python train.py --dataset="capsule endoscopy frames (Kvasir-Capsule)" --train_examples=42238 --image_size=40 --horizontal_flip=true --loss="l1" --scale=4 --block="plain" --optimizer="soap" --beta2=0.95 --shampoo_beta=0.95 --eps=1e-08 --one_sided=false --adamw_lr_other_params=0.0015 --epochs=80.9 --lr_schedule="cosine"
Rows from block 7 of a small image super-resolution model, named by matrix and row number. Each number is 128 + 24 x the weight over its row's rms, rounded and kept within 0 to 255. All counts start at 0. Numbers have three digits each.
Before each channel's rows are labels from the 100 images, of 14976, where the channel reaches its highest value: "patch colour" is the nearest of a few named colours to the mean colour under the peak. Only what is clearly more common there than usual is listed. The data: capsule endoscopy frames (Kvasir-Capsule). In brackets: how many of the 100.
# conv: 3x3 conv (model.decb.0.1.conv.weight, 192x192x3x3, each kernel summed), inputs 96-191

patch colour: pink (25)
conv.42:158152094092102162109117140127129113090155129143117125070167067142133123125124115109180147155146167101123156143161124144127153132146126129089153112108131159147092131140136113149098145148134146137139149109109114126112155107136117163110124102091149114140173150126156118168114101177168142160

patch colour: grey (38)
conv.75:239079162162142109144125140151137089108124119157071060103117123137125159118163115110159112104171100105082133166144117113130083091155124110136152108153136158134111142094125151150152134160102126097125145157114112182113138147126131097112117117193141119118124118099135110093097099132121136141

patch colour: grey (33)
conv.155:111118155132117168133149167109155141096163121081145198107154126142120114117121105104139110142118136100164100101124054136140172192120097085109166140076104108118177096145139155112108126136138104085121101123129133121159132131114117093145102124106153092195136145137147144134100117136116126142

patch colour: pink (25)
conv.167:101176143149102150108110168140084095126119110130132170118120116105121102102143159098117107145146160109093144100105138079163142130117140127091137114120121131175115121089142126093104161169100127144148162159142131153110151109111104141159139091139110109074093157142150127114134121124173154174

patch colour: grey (32)
conv.66:131139099119135113180101084142103103122102129114124172073117162154127128167134109166111180147169133151130138139150116091129144088112092080141115122093156159132114093143137135131108109114137137159119112127129143143117097162141131130141141135128088155115118150168136142127162119167130135157

patch colour: grey (29)
conv.104:178159161123095115130104114132148181153156126087146114124110110125129096133159099167137121144126126139137171154118139144152159168135132126090133109125106122161099092127114076116133118112127138163162130159094095144135105109138126143110120138155121085100091143121115131093176129154105157147