From a checkpoint of a small image super-resolution model.
Training: soap at rate 0.0011, 26700 steps, batches of 128.
Rows from block 3, named by matrix and row number. Each number is 200 + 20 x the weight over the matrix's rms, rounded and kept within 0 to 999. All counts start at 0.
# conv: 3x3 conv (model.enc.1.1.conv.weight, 192x192x3x3), inputs 0-5, a 3x3 kernel for each
conv.35,195,192,224,216,169,132,168,176,230,191,203,191,182,204,189,220,174,208,189,170,188,245,200,200,206,228,207,282,206,235,211,202,196,216,192,228,184,245,240,196,255,203,163,197,239,169,186,223,169,190,191,174,163,175
conv.36,180,246,211,204,189,186,199,206,236,250,187,183,222,203,186,177,192,154,204,202,201,223,204,206,202,192,198,229,203,171,185,195,195,220,204,191,185,224,178,172,225,211,194,178,162,191,193,229,182,194,211,200,183,184
conv.37,198,187,213,231,196,179,200,198,201,183,210,177,200,199,209,184,196,205,208,222,217,170,218,214,218,168,227,239,200,197,183,199,221,239,221,215,254,184,218,186,213,204,197,188,191,216,200,220,214,195,211,204,187,181
conv.38,207,191,200,223,189,191,209,211,229,170,200,188,185,202,177,211,201,212,194,190,209,210,197,156,220,191,218,197,231,213,225,215,219,178,203,179,212,211,189,216,206,216,218,213,203,202,209,204,185,200,176,196,192,198
conv.39,219,212,202,198,227,190,195,214,209,222,193,220,204,167,170,170,242,201,202,234,197,191,235,191,200,169,176,217,218,204,205,223,201,204,213,217,184,190,181,206,212,164,205,215,226,230,202,181,218,182,183,197,204,197
conv.40,199,170,205,187,171,247,186,216,181,205,192,254,220,215,196,156,232,254,209,190,214,216,196,227,198,184,203,206,181,190,174,194,163,215,197,216,154,203,143,204,205,194,177,278,238,212,205,205,204,211,222,199,211,226
conv.41,233,214,227,161,246,222,178,234,199,177,199,182,218,215,226,210,214,204,222,220,179,192,224,192,197,181,207,237,261,205,209,212,234,222,183,216,176,205,198,219,199,185,168,224,187,169,204,188,206,180,234,189,186,186
conv.42,203,172,224,181,228,181,218,213,192,228,204,200,189,209,200,209,218,245,198,216,219,172,190,210,203,200,229,195,181,220,190,207,181,212,186,182,211,209,186,207,214,187,208,195,175,187,199,214,185,179,210,193,162,191
conv.43,200,203,226,175,164,198,196,230,215,218,217,218,207,170,191,232,205,229,174,198,210,218,202,206,195,226,212,180,213,186,205,213,221,198,211,173,191,182,183,230,201,194,205,190,197,219,188,195,209,226,224,207,230,177
conv.44,199,212,206,192,200,226,215,218,192,182,192,195,217,191,223,220,219,167,220,210,193,188,166,196,202,215,185,150,197,201,230,187,215,227,196,202,219,221,219,185,188,174,211,189,211,198,207,201,204,222,193,194,212,178
conv.45,205,223,196,213,241,205,221,235,240,174,219,198,193,213,173,205,192,177,187,195,201,235,225,213,193,224,193,164,190,211,199,197,208,208,224,232,228,209,147,248,164,200,217,193,202,216,233,191,191,205,197,152,187,197
conv.46,202,205,188,194,189,239,211,204,193,214,194,217,221,238,236,242,189,161,192,205,189,217,188,186,216,182,205,198,217,229,205,192,196,183,208,234,164,202,182,178,170,192,203,190,219,195,201,205,203,202,203,212,189,178
conv.47,201,195,207,188,184,183,169,187,198,221,180,194,208,208,215,207,171,191,206,224,205,177,211,190,225,205,225,196,164,229,212,223,184,200,200,217,189,195,193,224,185,176,212,183,228,205,181,229,194,197,171,222,214,193
conv.48,220,203,245,220,186,170,260,228,173,230,212,162,235,217,209,155,196,197,228,188,221,208,205,196,172,194,199,222,216,212,191,223,184,199,191,187,193,204,230,201,183,225,181,215,150,208,217,207,194,217,199,192,184,181
conv.49,199,179,245,205,210,169,207,225,205,228,197,213,171,173,185,174,209,172,202,201,199,205,186,194,192,207,231,214,205,207,183,232,226,243,179,212,191,195,212,181,180,201,196,194,214,188,179,194,217,188,202,211,202,191
conv.50,197,203,201,175,196,211,210,202,214,177,246,192,220,268,177,189,197,237,167,202,196,223,217,212,227,195,224,193,200,198,173,201,211,213,183,205,180,203,212,171,210,201,201,178,175,208,185,185,186,198,216,208,198,215
conv.51,218,185,186,180,251,197,224,175,223,214,216,221,191,218,201,193,179,217,218,221,201,186,221,239,249,197,228,186,196,185,203,217,182,228,220,207,174,228,222,213,211,237,199,216,232,215,224,212,226,203,240,238,231,182
conv.52,179,214,220,190,192,202,212,236,218,213,198,192,173,179,207,189,223,197,178,223,209,183,186,227,184,157,188,224,184,175,192,224,196,194,198,175,220,232,198,211,190,188,198,239,195,189,225,182,212,204,155,214,206,177
conv.53,205,194,189,185,208,223,198,197,221,217,190,195,212,157,186,205,168,235,208,235,206,180,177,213,218,203,232,208,229,183,226,217,180,201,190,163,188,215,169,167,207,198,197,180,207,184,190,176,191,185,182,154,177,219
conv.54,200,240,190,209,184,167,202,190,160,211,162,194,196,192,207,185,254,212,231,216,220,193,204,186,202,192,191,243,173,229,219,185,183,192,185,190,204,202,223,171,199,194,203,178,207,208,224,224,227,233,194,188,188,217
conv.55,189,185,172,219,235,186,185,200,235,230,206,209,214,172,217,200,240,241,218,201,207,200,177,218,200,245,191,172,148,177,196,208,207,189,217,226,179,196,207,194,240,202,188,156,196,168,187,197,197,218,203,164,181,186
conv.56,200,194,196,212,153,219,193,189,178,215,207,213,201,173,203,227,241,255,189,167,180,189,206,208,195,180,190,211,189,173,208,193,186,171,174,155,206,222,217,225,193,178,218,198,205,198,212,199,210,212,159,202,185,206
conv.57,163,175,216,170,201,198,191,198,207,182,187,158,184,187,189,183,180,201,204,228,209,208,217,210,176,178,201,207,161,231,213,192,169,234,207,181,224,199,178,183,195,202,197,220,209,202,189,177,209,208,206,197,192,218
conv.58,217,198,213,221,203,167,207,233,219,204,169,189,206,169,209,188,189,198,197,212,202,195,195,190,179,223,217,216,203,191,194,223,212,186,231,214,167,172,220,166,170,196,207,188,192,221,191,201,214,184,205,203,181,205
conv.59,166,211,204,211,194,200,203,204,202,177,194,202,196,218,221,204,191,224,191,185,209,222,213,218,202,177,218,180,200,222,188,190,212,191,225,182,193,187,191,193,205,212,192,179,217,186,215,208,165,183,197,190,184,194
conv.60,178,175,198,206,187,195,182,175,207,232,218,211,214,234,205,190,228,210,236,252,259,220,223,193,192,224,202,199,204,185,203,196,191,195,184,169,194,187,213,183,194,172,173,184,202,204,206,198,187,158,159,208,181,195
conv.61,210,217,209,162,193,174,184,162,190,187,179,184,200,214,247,204,185,209,224,198,176,216,190,205,180,223,233,203,231,203,215,180,198,191,195,179,202,205,221,217,223,215,225,189,195,174,220,187,201,212,222,168,187,186
conv.62,220,221,192,162,192,212,187,170,201,199,167,184,193,240,200,187,237,218,210,204,202,228,195,191,226,221,206,174,212,219,215,194,169,216,211,185,174,193,197,180,218,178,175,174,221,198,175,185,207,195,214,204,205,203
conv.63,181,205,181,206,117,215,186,211,172,203,207,172,228,191,205,227,222,184,211,221,191,214,191,194,219,210,181,156,191,210,213,202,212,213,222,196,183,186,184,192,163,187,212,206,197,218,191,156,176,224,189,178,166,198
conv.64,211,200,200,213,219,219,204,175,196,196,217,219,219,202,187,163,202,203,167,155,161,206,194,213,217,187,186,203,195,189,192,199,175,186,202,195,156,216,200,201,212,201,202,205,163,176,203,206,201,228,188,197,208,245
conv.65,196,200,198,176,227,202,181,209,226,184,186,220,219,228,181,211,159,193,175,195,215,200,197,177,190,173,163,202,186,223,230,181,189,219,189,158,213,201,214,194,187,203,213,207,209,199,223,196,182,212,219,212,222,206
conv.66,212,258,216,216,243,222,218,206,199,223,223,217,215,229,210,225,203,172,195,224,215,218,217,199,174,193,195,193,214,207,192,192,221,205,202,237,164,200,207,189,197,200,180,198,208,167,175,197,193,165,177,215,218,188
conv.67,214,175,197,212,177,211,195,173,209,205,185,201,203,227,221,216,175,195,206,184,225,207,177,187,192,220,189,178,206,209,224,225,181,171,209,168,190,194,204,186,239,200,185,192,213,186,208,181,204,205,183,191,180,225
conv.68,183,226,208,213,217,201,202,188,211,196,183,214,204,190,209,214,200,196,193,190,179,221,211,227,197,210,186,189,172,178,239,171,188,195,195,193,174,209,215,214,198,203,216,172,201,190,185,187,214,194,214,175,195,173
conv.69,223,225,184,203,169,193,227,177,233,189,214,218,217,208,205,221,185,197,187,199,199,180,202,214,223,203,166,202,198,173,236,170,193,192,172,134,218,205,191,241,217,148,222,156,162,197,195,256,210,223,213,180,215,235
conv.70,214,202,223,173,200,177,212,206,207,187,197,212,180,252,170,210,200,194,197,189,188,183,254,188,183,208,188,198,216,186,172,193,203,187,234,211,209,176,199,189,188,213,160,218,165,212,198,212,188,185,209,191,238,205
conv.71,199,182,194,212,168,201,183,182,194,206,222,208,171,215,189,170,195,223,183,188,205,201,212,232,191,179,173,203,205,182,219,172,197,199,230,165,193,221,191,185,218,169,175,214,237,214,194,209,202,209,188,183,171,210
conv.72,225,181,228,172,209,228,174,180,223,200,181,186,180,201,207,230,208,180,169,185,214,208,185,177,205,209,183,190,235,192,176,190,209,190,190,170,213,183,169,192,219,224,193,181,195,219,202,218,220,213,222,192,187,197
conv.73,243,196,203,187,174,206,189,184,210,204,172,180,203,184,215,212,238,206,176,233,209,187,238,202,230,225,219,206,213,183,219,202,209,244,252,202,201,221,211,203,235,234,215,229,193,173,168,170,195,191,155,177,150,160
conv.74,218,202,202,233,174,238,184,192,189,243,217,214,152,173,196,158,219,189,223,204,208,190,201,192,162,172,225,181,208,213,224,161,203,206,185,177,206,190,208,202,184,198,204,206,225,214,220,211,219,228,216,177,203,201
conv.75,231,204,197,206,240,249,180,218,193,170,205,196,181,188,201,196,200,181,222,205,215,199,188,221,222,197,202,194,210,216,214,192,232,224,196,206,161,194,185,160,158,202,164,200,203,233,200,216,195,200,192,195,201,199
conv.76,202,177,201,172,177,152,184,154,225,227,213,233,142,186,149,208,188,167,203,223,197,191,212,171,192,192,204,183,201,179,204,200,202,184,208,222,222,214,211,237,216,163,198,189,178,183,210,225,208,216,207,205,219,195
conv.77,202,219,239,225,197,196,214,183,199,198,205,202,193,226,202,216,161,181,242,220,203,167,179,202,189,177,188,214,202,222,195,218,194,211,210,212,194,149,169,192,199,190,224,209,179,225,196,204,183,182,219,160,194,192
conv.78,251,217,192,177,177,211,195,204,180,203,205,158,193,204,206,225,196,215,173,195,169,208,198,178,202,206,178,225,179,202,206,173,191,213,167,194,218,191,222,174,207,207,222,190,180,205,214,220,198,187,239,202,204,190
conv.79,169,181,209,197,232,209,188,219,195,189,196,194,188,228,189,207,183,209,189,219,228,181,198,207,196,206,227,212,193,225,186,190,176,203,214,208,158,166,225,189,214,209,161,203,214,226,201,177,179,161,221,190,248,212
conv.80,199,216,228,225,210,219,211,212,201,193,201,195,210,204,180,206,220,191,201,191,192,182,230,179,225,200,197,200,187,204,203,186,212,207,190,179,220,220,151,198,194,208,202,224,180,199,210,200,218,200,216,189,206,187
conv.81,220,201,216,191,157,211,226,190,217,195,254,191,201,222,255,197,193,172,214,209,210,219,225,186,206,221,218,260,199,209,204,204,173,229,196,189,213,184,223,172,214,172,247,208,190,197,200,191,210,221,210,196,219,184
conv.82,197,183,215,185,218,192,227,208,222,203,221,180,199,231,196,184,184,211,172,163,214,189,205,191,219,197,186,223,159,210,188,198,183,226,189,209,210,214,222,191,193,231,203,201,217,206,200,191,206,173,181,204,187,197
conv.83,212,206,188,200,211,191,191,229,193,181,180,223,200,225,207,204,189,211,190,188,185,177,171,181,179,185,202,180,218,210,190,200,208,185,169,173,220,198,200,214,215,198,187,192,197,168,199,180,187,215,172,220,215,200
conv.84,205,176,216,191,220,246,197,215,205,182,191,211,178,233,221,206,211,175,173,181,186,190,165,147,183,168,177,218,192,203,198,206,181,197,192,211,188,169,158,198,199,180,209,144,179,198,217,208,242,215,190,224,201,223
conv.85,212,218,234,172,207,216,205,193,220,202,206,175,201,177,251,197,189,167,222,237,187,198,203,198,192,236,149,188,192,209,195,187,204,235,216,207,198,189,208,191,218,167,227,197,199,220,226,208,186,199,198,153,161,196
conv.86,227,220,208,225,187,170,165,182,194,240,208,190,184,193,238,216,198,201,243,194,208,197,178,202,193,210,211,198,169,206,231,187,218,219,198,205,203,209,179,217,203,187,211,199,229,200,202,197,204,177,189,233,211,231
conv.87,189,213,201,196,206,234,187,180,212,205,234,182,229,216,221,208,218,232,218,196,166,208,168,195,165,206,191,203,189,183,181,183,199,240,236,169,213,214,186,210,171,191,204,222,216,196,188,224,206,214,206,196,223,150
conv.88,188,209,202,170,224,182,222,160,193,175,204,204,148,187,176,213,193,218,203,227,189,186,206,198,190,165,207,185,166,200,198,213,200,153,210,191,216,192,171,210,189,193,193,211,190,177,232,210,186,174,222,170,226,218
conv.89,194,178,193,183,177,196,216,210,197,149,217,191,240,162,201,177,211,189,187,199,221,196,198,157,213,212,199,226,199,186,189,199,210,246,228,175,191,222,187,183,195,193,193,235,202,184,191,207,224,200,209,213,200,219
conv.90,216,205,172,175,230,195,156,186,195,223,193,191,189,198,161,180,236,174,222,181,181,184,213,165,211,185,213,237,191,207,159,211,199,189,185,196,210,189,205,190,207,210,187,204,200,217,185,200,220,212,232,243,222,237
conv.91,217,211,228,211,216,193,216,224,228,194,190,185,194,174,218,187,223,180,181,229,207,200,218,209,214,204,193,208,221,190,192,201,207,204,206,183,236,232,205,223,221,191,224,217,189,220,206,211,198,210,204,195,201,211
conv.92,199,212,153,211,166,216,203,205,191,225,180,170,163,173,199,216,219,216,147,156,173,201,174,170,206,192,196,205,159,191,185,206,175,219,171,206,226,187,195,212,224,202,181,197,200,186,204,234,204,230,197,218,185,200
conv.93,246,204,219,169,199,186,193,187,175,224,163,218,162,220,186,190,168,187,227,191,200,191,182,193,229,215,200,196,159,200,205,173,165,263,170,254,190,198,167,225,194,187,196,194,173,194,196,161,184,229,223,204,191,215
conv.94,199,204,201,195,218,197,179,176,178,145,197,197,194,206,174,212,219,217,222,179,176,181,195,207,226,220,231,195,195,187,197,218,204,173,198,206,205,201,193,224,188,204,194,173,172,192,200,228,192,187,238,181,189,191
conv.95,178,241,188,192,192,176,200,191,154,178,192,208,177,182,235,188,190,179,188,175,230,191,173,183,195,186,186,224,186,185,207,184,195,209,212,230,200,214,209,203,217,221,200,212,208,216,187,213,194,216,192,218,222,235
conv.96,211,175,217,193,197,216,175,184,197,187,187,211,205,196,220,197,218,211,176,205,218,168,167,182,234,215,212,170,206,209,206,205,195,161,215,210,195,206,198,220,225,146,197,213,204,219,181,205,180,215,205,207,213,237
conv.97,183,226,201,191,204,172,180,209,235,212,200,203,188,175,184,211,163,193,202,170,241,205,190,208,186,187,204,190,178,235,193,221,210,234,190,203,195,190,217,203,236,179,189,224,212,202,233,189,215,222,201,219,211,212
conv.98,173,178,191,196,212,207,185,159,201,193,209,216,224,192,160,196,208,185,190,203,240,236,210,202,199,209,190,191,191,187,197,204,196,218,186,203,177,194,184,190,189,168,194,158,202,200,205,213,205,194,227,170,165,183
conv.99,200,180,208,205,169,185,206,157,219,214,175,198,143,177,191,157,157,165,195,184,174,176,180,195,227,213,210,197,201,157,199,147,205,198,201,204,184,205,175,174,187,178,241,197,187,206,201,198,227,199,207,210,192,205
conv.100,198,238,204,201,197,160,198,195,185,180,226,199,178,206,187,188,193,255,210,227,252,183,203,215,229,198,228,183,208,219,200,223,220,193,187,225,244,176,192,195,189,200,183,223,212,198,203,235,206,199,228,215,239,181
conv.101,197,226,163,179,217,204,201,174,211,184,204,189,179,221,210,226,175,212,212,179,205,209,206,191,238,200,223,225,232,215,225,210,211,235,216,211,215,196,222,201,190,203,232,198,189,185,187,201,199,199,201,192,176,171
conv.102,180,194,186,187,196,222,200,234,216,205,226,221,179,204,179,193,211,172,230,206,215,202,214,214,220,211,224,219,179,195,228,206,235,216,221,206,237,222,200,232,213,240,207,218,217,170,189,207,186,197,218,192,218,171
conv.103,164,197,189,198,191,206,196,175,179,173,195,200,198,209,170,172,179,181,190,215,221,186,188,180,206,179,175,234,235,226,213,199,210,238,205,221,192,236,203,198,221,193,183,234,210,190,177,200,169,174,200,197,197,196
conv.104,213,239,252,191,196,198,230,183,246,178,168,187,215,217,205,216,180,191,217,184,217,190,193,173,245,209,217,222,186,242,217,259,171,223,210,198,221,156,185,199,186,181,203,220,198,225,217,220,195,190,198,172,242,176
conv.105,197,212,221,223,211,191,174,215,206,162,206,183,183,195,228,240,224,220,181,210,212,226,208,199,229,227,192,209,184,229,183,156,177,203,197,194,232,174,189,169,182,203,191,197,190,220,216,215,211,201,197,210,202,172
conv.106,220,157,212,192,210,198,195,211,190,207,215,170,185,208,206,200,170,190,200,201,186,184,196,200,175,190,228,192,239,213,203,210,211,216,194,174,177,182,208,195,187,202,199,184,188,225,187,190,217,220,186,202,211,206
conv.107,190,220,208,169,206,235,205,206,187,223,206,212,203,191,219,183,223,187,204,218,225,212,195,162,182,178,186,186,218,237,222,227,204,203,203,224,179,202,184,207,173,160,197,192,208,166,196,215,220,195,188,225,193,187
conv.108,146,212,226,236,183,194,170,187,194,204,223,204,198,183,205,196,194,167,202,219,181,166,207,215,213,214,208,218,182,210,218,186,205,188,229,201,173,205,190,172,201,179,192,188,198,228,177,179,232,198,198,203,211,192
conv.109,207,179,168,194,224,200,204,218,226,218,202,208,217,162,193,191,181,187,171,187,200,222,212,177,222,244,228,180,210,191,181,180,206,224,201,213,191,223,230,181,170,217,184,204,223,192,190,157,226,192,198,218,214,203
conv.110,199,169,200,197,193,232,189,218,200,235,217,216,211,181,194,189,240,168,171,186,199,235,228,197,182,194,206,190,193,162,218,191,219,193,179,182,186,224,218,165,214,169,237,183,220,186,199,187,216,225,221,220,201,228
conv.111,187,213,212,200,193,162,201,216,180,212,198,196,209,197,171,190,192,208,209,197,231,227,224,211,190,235,214,209,217,191,241,208,190,222,189,238,202,229,187,225,226,196,190,210,204,220,136,159,190,214,212,190,188,185
conv.112,249,198,133,233,241,205,184,165,153,219,208,204,181,207,164,175,172,174,218,213,241,209,240,214,209,192,235,206,202,180,173,196,209,213,215,199,213,200,176,241,193,229,192,207,236,175,190,203,211,197,211,166,193,223
conv.113,194,214,239,164,174,144,182,153,225,197,186,190,198,213,181,199,223,232,184,187,188,180,203,159,210,209,187,212,195,177,199,219,198,204,230,207,209,229,209,203,197,175,204,183,203,234,202,176,199,220,217,188,189,209
conv.114,213,221,219,229,198,208,189,212,215,165,230,196,178,206,185,210,217,164,215,185,203,210,210,207,232,204,177,197,183,206,220,226,185,224,218,208,207,206,208,200,191,205,204,195,190,213,178,198,188,222,211,195,230,209
conv.115,195,205,210,180,228,204,194,203,214,197,196,203,200,185,173,167,188,207,217,211,220,217,183,211,216,191,176,200,207,204,176,196,241,221,205,199,199,201,188,196,197,198,231,226,227,214,201,176,168,183,188,197,229,163
conv.116,200,202,237,219,185,177,193,211,188,213,223,167,201,208,225,216,214,189,218,206,196,212,203,213,175,174,199,187,211,182,194,189,209,202,193,196,204,178,193,210,209,230,194,220,182,192,220,212,195,182,214,177,155,196
conv.117,209,238,230,230,215,213,224,220,210,187,201,187,194,213,202,187,191,175,208,199,186,200,186,205,210,190,187,162,181,149,212,181,199,176,190,186,245,249,199,250,262,192,235,228,177,225,206,206,204,235,224,223,193,185
conv.118,213,168,198,216,213,225,191,187,188,193,192,178,165,185,180,237,172,229,187,200,224,187,215,208,193,197,206,210,163,223,174,211,185,194,215,240,212,224,200,217,189,187,202,201,188,212,218,190,194,192,199,202,192,225
conv.119,185,207,198,200,244,196,228,209,221,183,198,200,201,223,176,217,210,223,209,201,216,183,201,223,190,206,170,216,210,203,188,173,207,241,205,212,227,212,157,217,184,190,168,192,160,198,189,177,193,208,203,185,193,177
conv.120,226,213,240,213,202,204,210,192,188,188,201,212,158,180,196,203,234,192,183,212,222,195,203,181,225,185,209,193,212,201,200,189,229,206,186,218,198,197,153,202,209,184,188,172,180,207,206,212,218,189,220,202,192,215
conv.121,181,168,227,178,202,200,240,215,180,208,219,233,240,247,237,199,215,161,231,225,216,220,204,175,210,226,220,154,195,216,211,234,223,199,226,233,172,244,170,207,194,181,169,191,201,186,180,200,200,200,219,187,201,224
conv.122,211,233,206,214,195,193,215,192,215,221,175,199,205,211,201,237,226,165,217,205,187,195,209,190,221,236,214,204,192,192,206,178,218,196,247,212,159,184,206,185,202,213,173,178,194,189,179,171,185,197,210,200,203,193
conv.123,209,227,192,164,217,184,157,188,229,192,187,201,182,213,227,203,223,232,203,229,216,193,187,214,201,170,206,204,174,193,191,204,165,176,223,201,198,214,242,205,215,208,196,190,194,207,172,186,170,211,175,208,195,194
conv.124,181,189,213,190,193,176,168,193,205,199,175,190,188,151,183,188,201,222,205,226,196,250,226,215,232,205,220,197,212,206,189,168,209,219,193,224,187,211,231,227,198,158,202,197,196,200,172,197,173,212,205,199,199,217
conv.125,230,202,227,167,171,200,165,175,207,169,172,201,192,216,195,152,158,180,185,191,172,155,179,171,183,175,163,185,216,202,185,175,177,179,226,160,187,220,215,179,192,196,205,168,186,236,231,193,233,209,197,228,223,214
conv.126,180,166,184,201,221,218,211,187,215,221,186,203,201,217,184,197,179,184,205,185,199,193,207,198,203,194,196,228,230,230,207,197,188,243,216,216,187,204,198,210,204,205,197,171,176,214,208,177,240,195,169,192,216,172
conv.127,191,192,212,203,197,143,180,213,207,197,208,212,171,218,207,222,179,193,174,193,222,173,178,188,201,200,184,224,185,152,218,190,208,190,184,172,195,205,196,215,218,172,191,212,186,232,202,238,214,203,220,214,210,228
conv.128,219,200,187,218,191,163,171,167,226,188,188,185,185,209,176,224,191,228,188,187,197,186,211,181,232,238,211,215,221,220,190,201,184,185,182,236,166,181,193,196,189,172,178,224,204,196,217,175,203,210,168,192,227,175
conv.129,168,223,184,193,206,265,225,193,182,237,196,218,184,208,202,199,185,178,188,188,173,222,206,185,208,218,165,230,164,192,160,193,168,196,218,185,208,203,170,217,217,191,170,218,229,206,185,185,224,237,199,201,202,216
conv.130,197,224,214,170,186,212,208,184,186,173,187,201,247,264,207,183,192,190,178,236,209,194,228,203,204,191,182,177,190,212,207,220,196,193,183,235,191,207,206,204,181,217,232,234,223,165,224,222,206,194,212,225,205,165
conv.131,199,237,211,225,229,169,239,186,206,183,220,219,221,175,204,181,246,190,215,198,244,185,195,213,242,189,225,199,239,187,184,183,230,190,229,188,201,192,175,204,185,225,184,196,214,201,199,197,212,224,200,211,229,182
conv.132,211,235,178,220,170,226,199,139,198,184,216,206,219,200,201,179,208,185,208,184,197,182,205,206,230,232,192,205,203,212,189,229,201,207,168,180,179,204,219,229,193,213,192,203,178,186,194,199,229,220,211,190,197,218
conv.133,205,200,212,207,217,207,201,239,206,152,165,174,184,165,190,198,210,228,186,208,211,205,186,195,184,217,224,196,212,198,153,206,190,163,216,240,164,209,218,182,187,222,176,199,211,218,230,218,207,219,232,224,221,246
conv.134,212,229,225,216,172,235,148,181,205,187,190,192,220,199,223,162,204,167,182,160,195,206,185,226,199,196,204,184,201,229,244,185,151,234,226,215,193,176,200,226,195,176,220,204,182,193,190,211,173,188,175,163,194,185
conv.135,167,190,197,225,201,215,190,158,193,209,206,162,228,176,198,173,188,217,179,201,184,184,204,184,208,165,177,236,178,197,173,195,209,195,190,207,202,188,215,211,195,229,177,207,209,195,200,157,188,210,170,194,206,190
conv.136,197,161,214,209,182,158,172,232,224,179,186,205,190,198,234,187,199,215,197,152,218,193,191,200,161,183,205,220,220,249,188,194,207,194,193,256,213,226,200,172,207,226,178,216,196,190,196,191,207,206,231,216,212,186
conv.137,183,202,218,189,238,177,222,192,237,216,200,209,198,208,173,192,199,214,188,209,203,186,187,192,160,185,208,188,206,199,191,183,238,200,190,194,203,167,202,186,202,213,188,157,190,211,215,180,238,213,217,183,219,197
conv.138,191,209,214,174,221,235,192,228,144,184,216,192,204,164,194,193,205,190,209,206,240,196,191,209,193,189,194,165,189,193,195,198,175,169,160,242,220,208,199,204,206,189,228,213,189,185,226,236,209,213,211,218,195,216
conv.139,191,170,186,206,176,187,159,223,232,199,200,216,199,189,211,214,207,196,208,180,179,186,180,172,180,218,201,186,227,188,197,200,240,212,198,219,196,195,210,200,194,189,218,187,232,210,198,179,194,224,224,184,194,202
conv.140,179,196,180,172,183,218,188,202,180,188,194,175,211,221,186,187,195,228,231,228,199,215,223,192,221,221,185,214,200,218,203,186,213,208,182,205,197,176,188,204,170,175,218,181,214,237,243,199,222,207,182,233,215,201
conv.141,183,174,216,181,191,209,212,224,211,226,214,220,205,220,217,199,235,196,170,220,211,202,232,174,215,204,199,177,162,173,178,185,201,188,202,200,224,213,183,192,200,177,224,198,156,207,202,189,198,226,189,199,179,226
conv.142,216,200,205,185,211,224,217,208,221,202,212,240,195,202,206,204,198,217,216,200,224,222,239,221,234,200,227,206,203,141,187,204,185,216,210,180,191,192,212,192,170,205,179,201,231,204,193,205,202,183,230,193,193,206
conv.143,214,207,222,171,202,192,219,194,226,224,206,210,214,196,175,186,209,200,217,195,208,213,211,220,184,181,210,202,208,207,187,206,190,173,179,196,188,211,186,161,210,179,206,213,183,188,184,187,215,197,171,202,192,178
conv.144,165,202,180,210,196,193,179,188,174,190,189,217,195,215,178,210,217,206,184,210,196,176,190,200,235,177,230,203,229,188,238,179,261,199,221,186,232,199,225,209,216,225,183,193,209,184,195,179,158,161,181,208,183,188
conv.145,229,223,209,208,204,206,161,194,184,208,184,188,188,206,204,209,177,175,190,217,179,209,201,190,228,199,212,202,213,206,225,209,208,191,206,170,210,185,193,191,206,184,214,181,206,190,185,167,201,220,207,201,191,195
conv.146,228,208,160,182,205,215,214,195,185,201,177,202,183,194,243,197,184,182,175,202,196,206,189,221,213,198,213,220,217,201,177,186,188,197,232,176,190,207,208,191,196,196,184,229,209,214,167,183,174,183,205,189,166,212
conv.147,215,182,199,146,185,212,194,184,210,218,233,210,196,209,177,180,184,182,213,188,210,182,192,184,203,191,214,205,193,162,203,192,171,229,206,191,197,213,195,188,190,209,162,198,197,195,204,186,223,205,191,187,222,202
conv.148,144,224,202,208,231,198,168,236,206,195,171,214,195,219,169,195,179,199,194,207,156,213,197,162,241,189,193,206,201,160,226,228,185,163,222,216,197,186,236,196,222,179,205,194,220,210,193,195,216,174,163,197,183,211
conv.149,206,182,163,218,217,199,195,226,181,208,220,173,211,219,199,203,203,184,217,181,178,200,187,207,196,192,205,207,226,174,183,183,229,223,203,182,155,224,209,193,222,202,185,219,163,200,184,181,231,195,223,254,221,204
conv.150,199,216,210,205,202,241,214,190,190,156,197,209,214,212,221,179,198,215,200,181,191,199,169,195,183,189,175,223,201,181,234,175,209,216,211,171,192,166,177,213,208,184,200,167,195,239,216,206,204,201,194,217,217,224
conv.151,196,167,198,193,185,227,206,195,184,225,255,206,190,199,190,222,189,195,219,221,234,198,150,225,205,230,241,218,198,200,209,187,197,251,163,235,175,188,207,189,179,181,188,215,212,178,198,189,188,183,181,176,209,227
conv.152,189,190,193,204,206,171,195,207,224,203,195,192,220,218,206,195,221,226,181,195,217,204,177,208,183,177,205,230,183,223,163,189,159,224,201,226,237,213,221,219,195,216,190,218,237,203,226,203,212,243,244,197,217,197
conv.153,191,201,201,202,174,175,198,204,206,210,213,202,231,171,179,206,200,173,192,218,221,185,206,221,225,211,220,233,227,212,189,230,250,240,179,222,199,222,197,220,191,207,187,226,196,186,188,197,168,207,174,181,203,219
conv.154,209,185,188,168,183,206,160,200,185,219,183,210,223,195,219,184,201,196,228,233,210,167,196,229,202,210,200,143,203,189,213,181,202,222,166,209,210,199,211,213,190,203,180,186,176,209,219,223,217,198,214,227,207,215
conv.155,211,181,194,217,180,222,160,274,198,201,211,165,154,158,199,173,187,180,210,203,194,217,201,201,207,225,232,208,231,215,204,194,195,250,185,224,179,186,168,201,187,224,219,162,204,206,191,241,173,200,174,212,180,188
conv.156,193,200,255,191,204,177,199,210,207,213,194,233,212,247,193,199,222,207,243,181,195,203,165,188,173,171,203,194,200,188,189,192,203,212,187,198,200,236,187,199,208,183,205,176,181,179,220,211,197,169,207,200,193,203
conv.157,200,155,197,170,201,200,157,210,167,195,188,220,181,215,223,155,213,177,201,221,219,218,197,188,231,196,213,179,233,210,185,182,212,212,185,198,185,215,207,215,201,197,203,194,205,181,197,171,206,169,197,182,199,196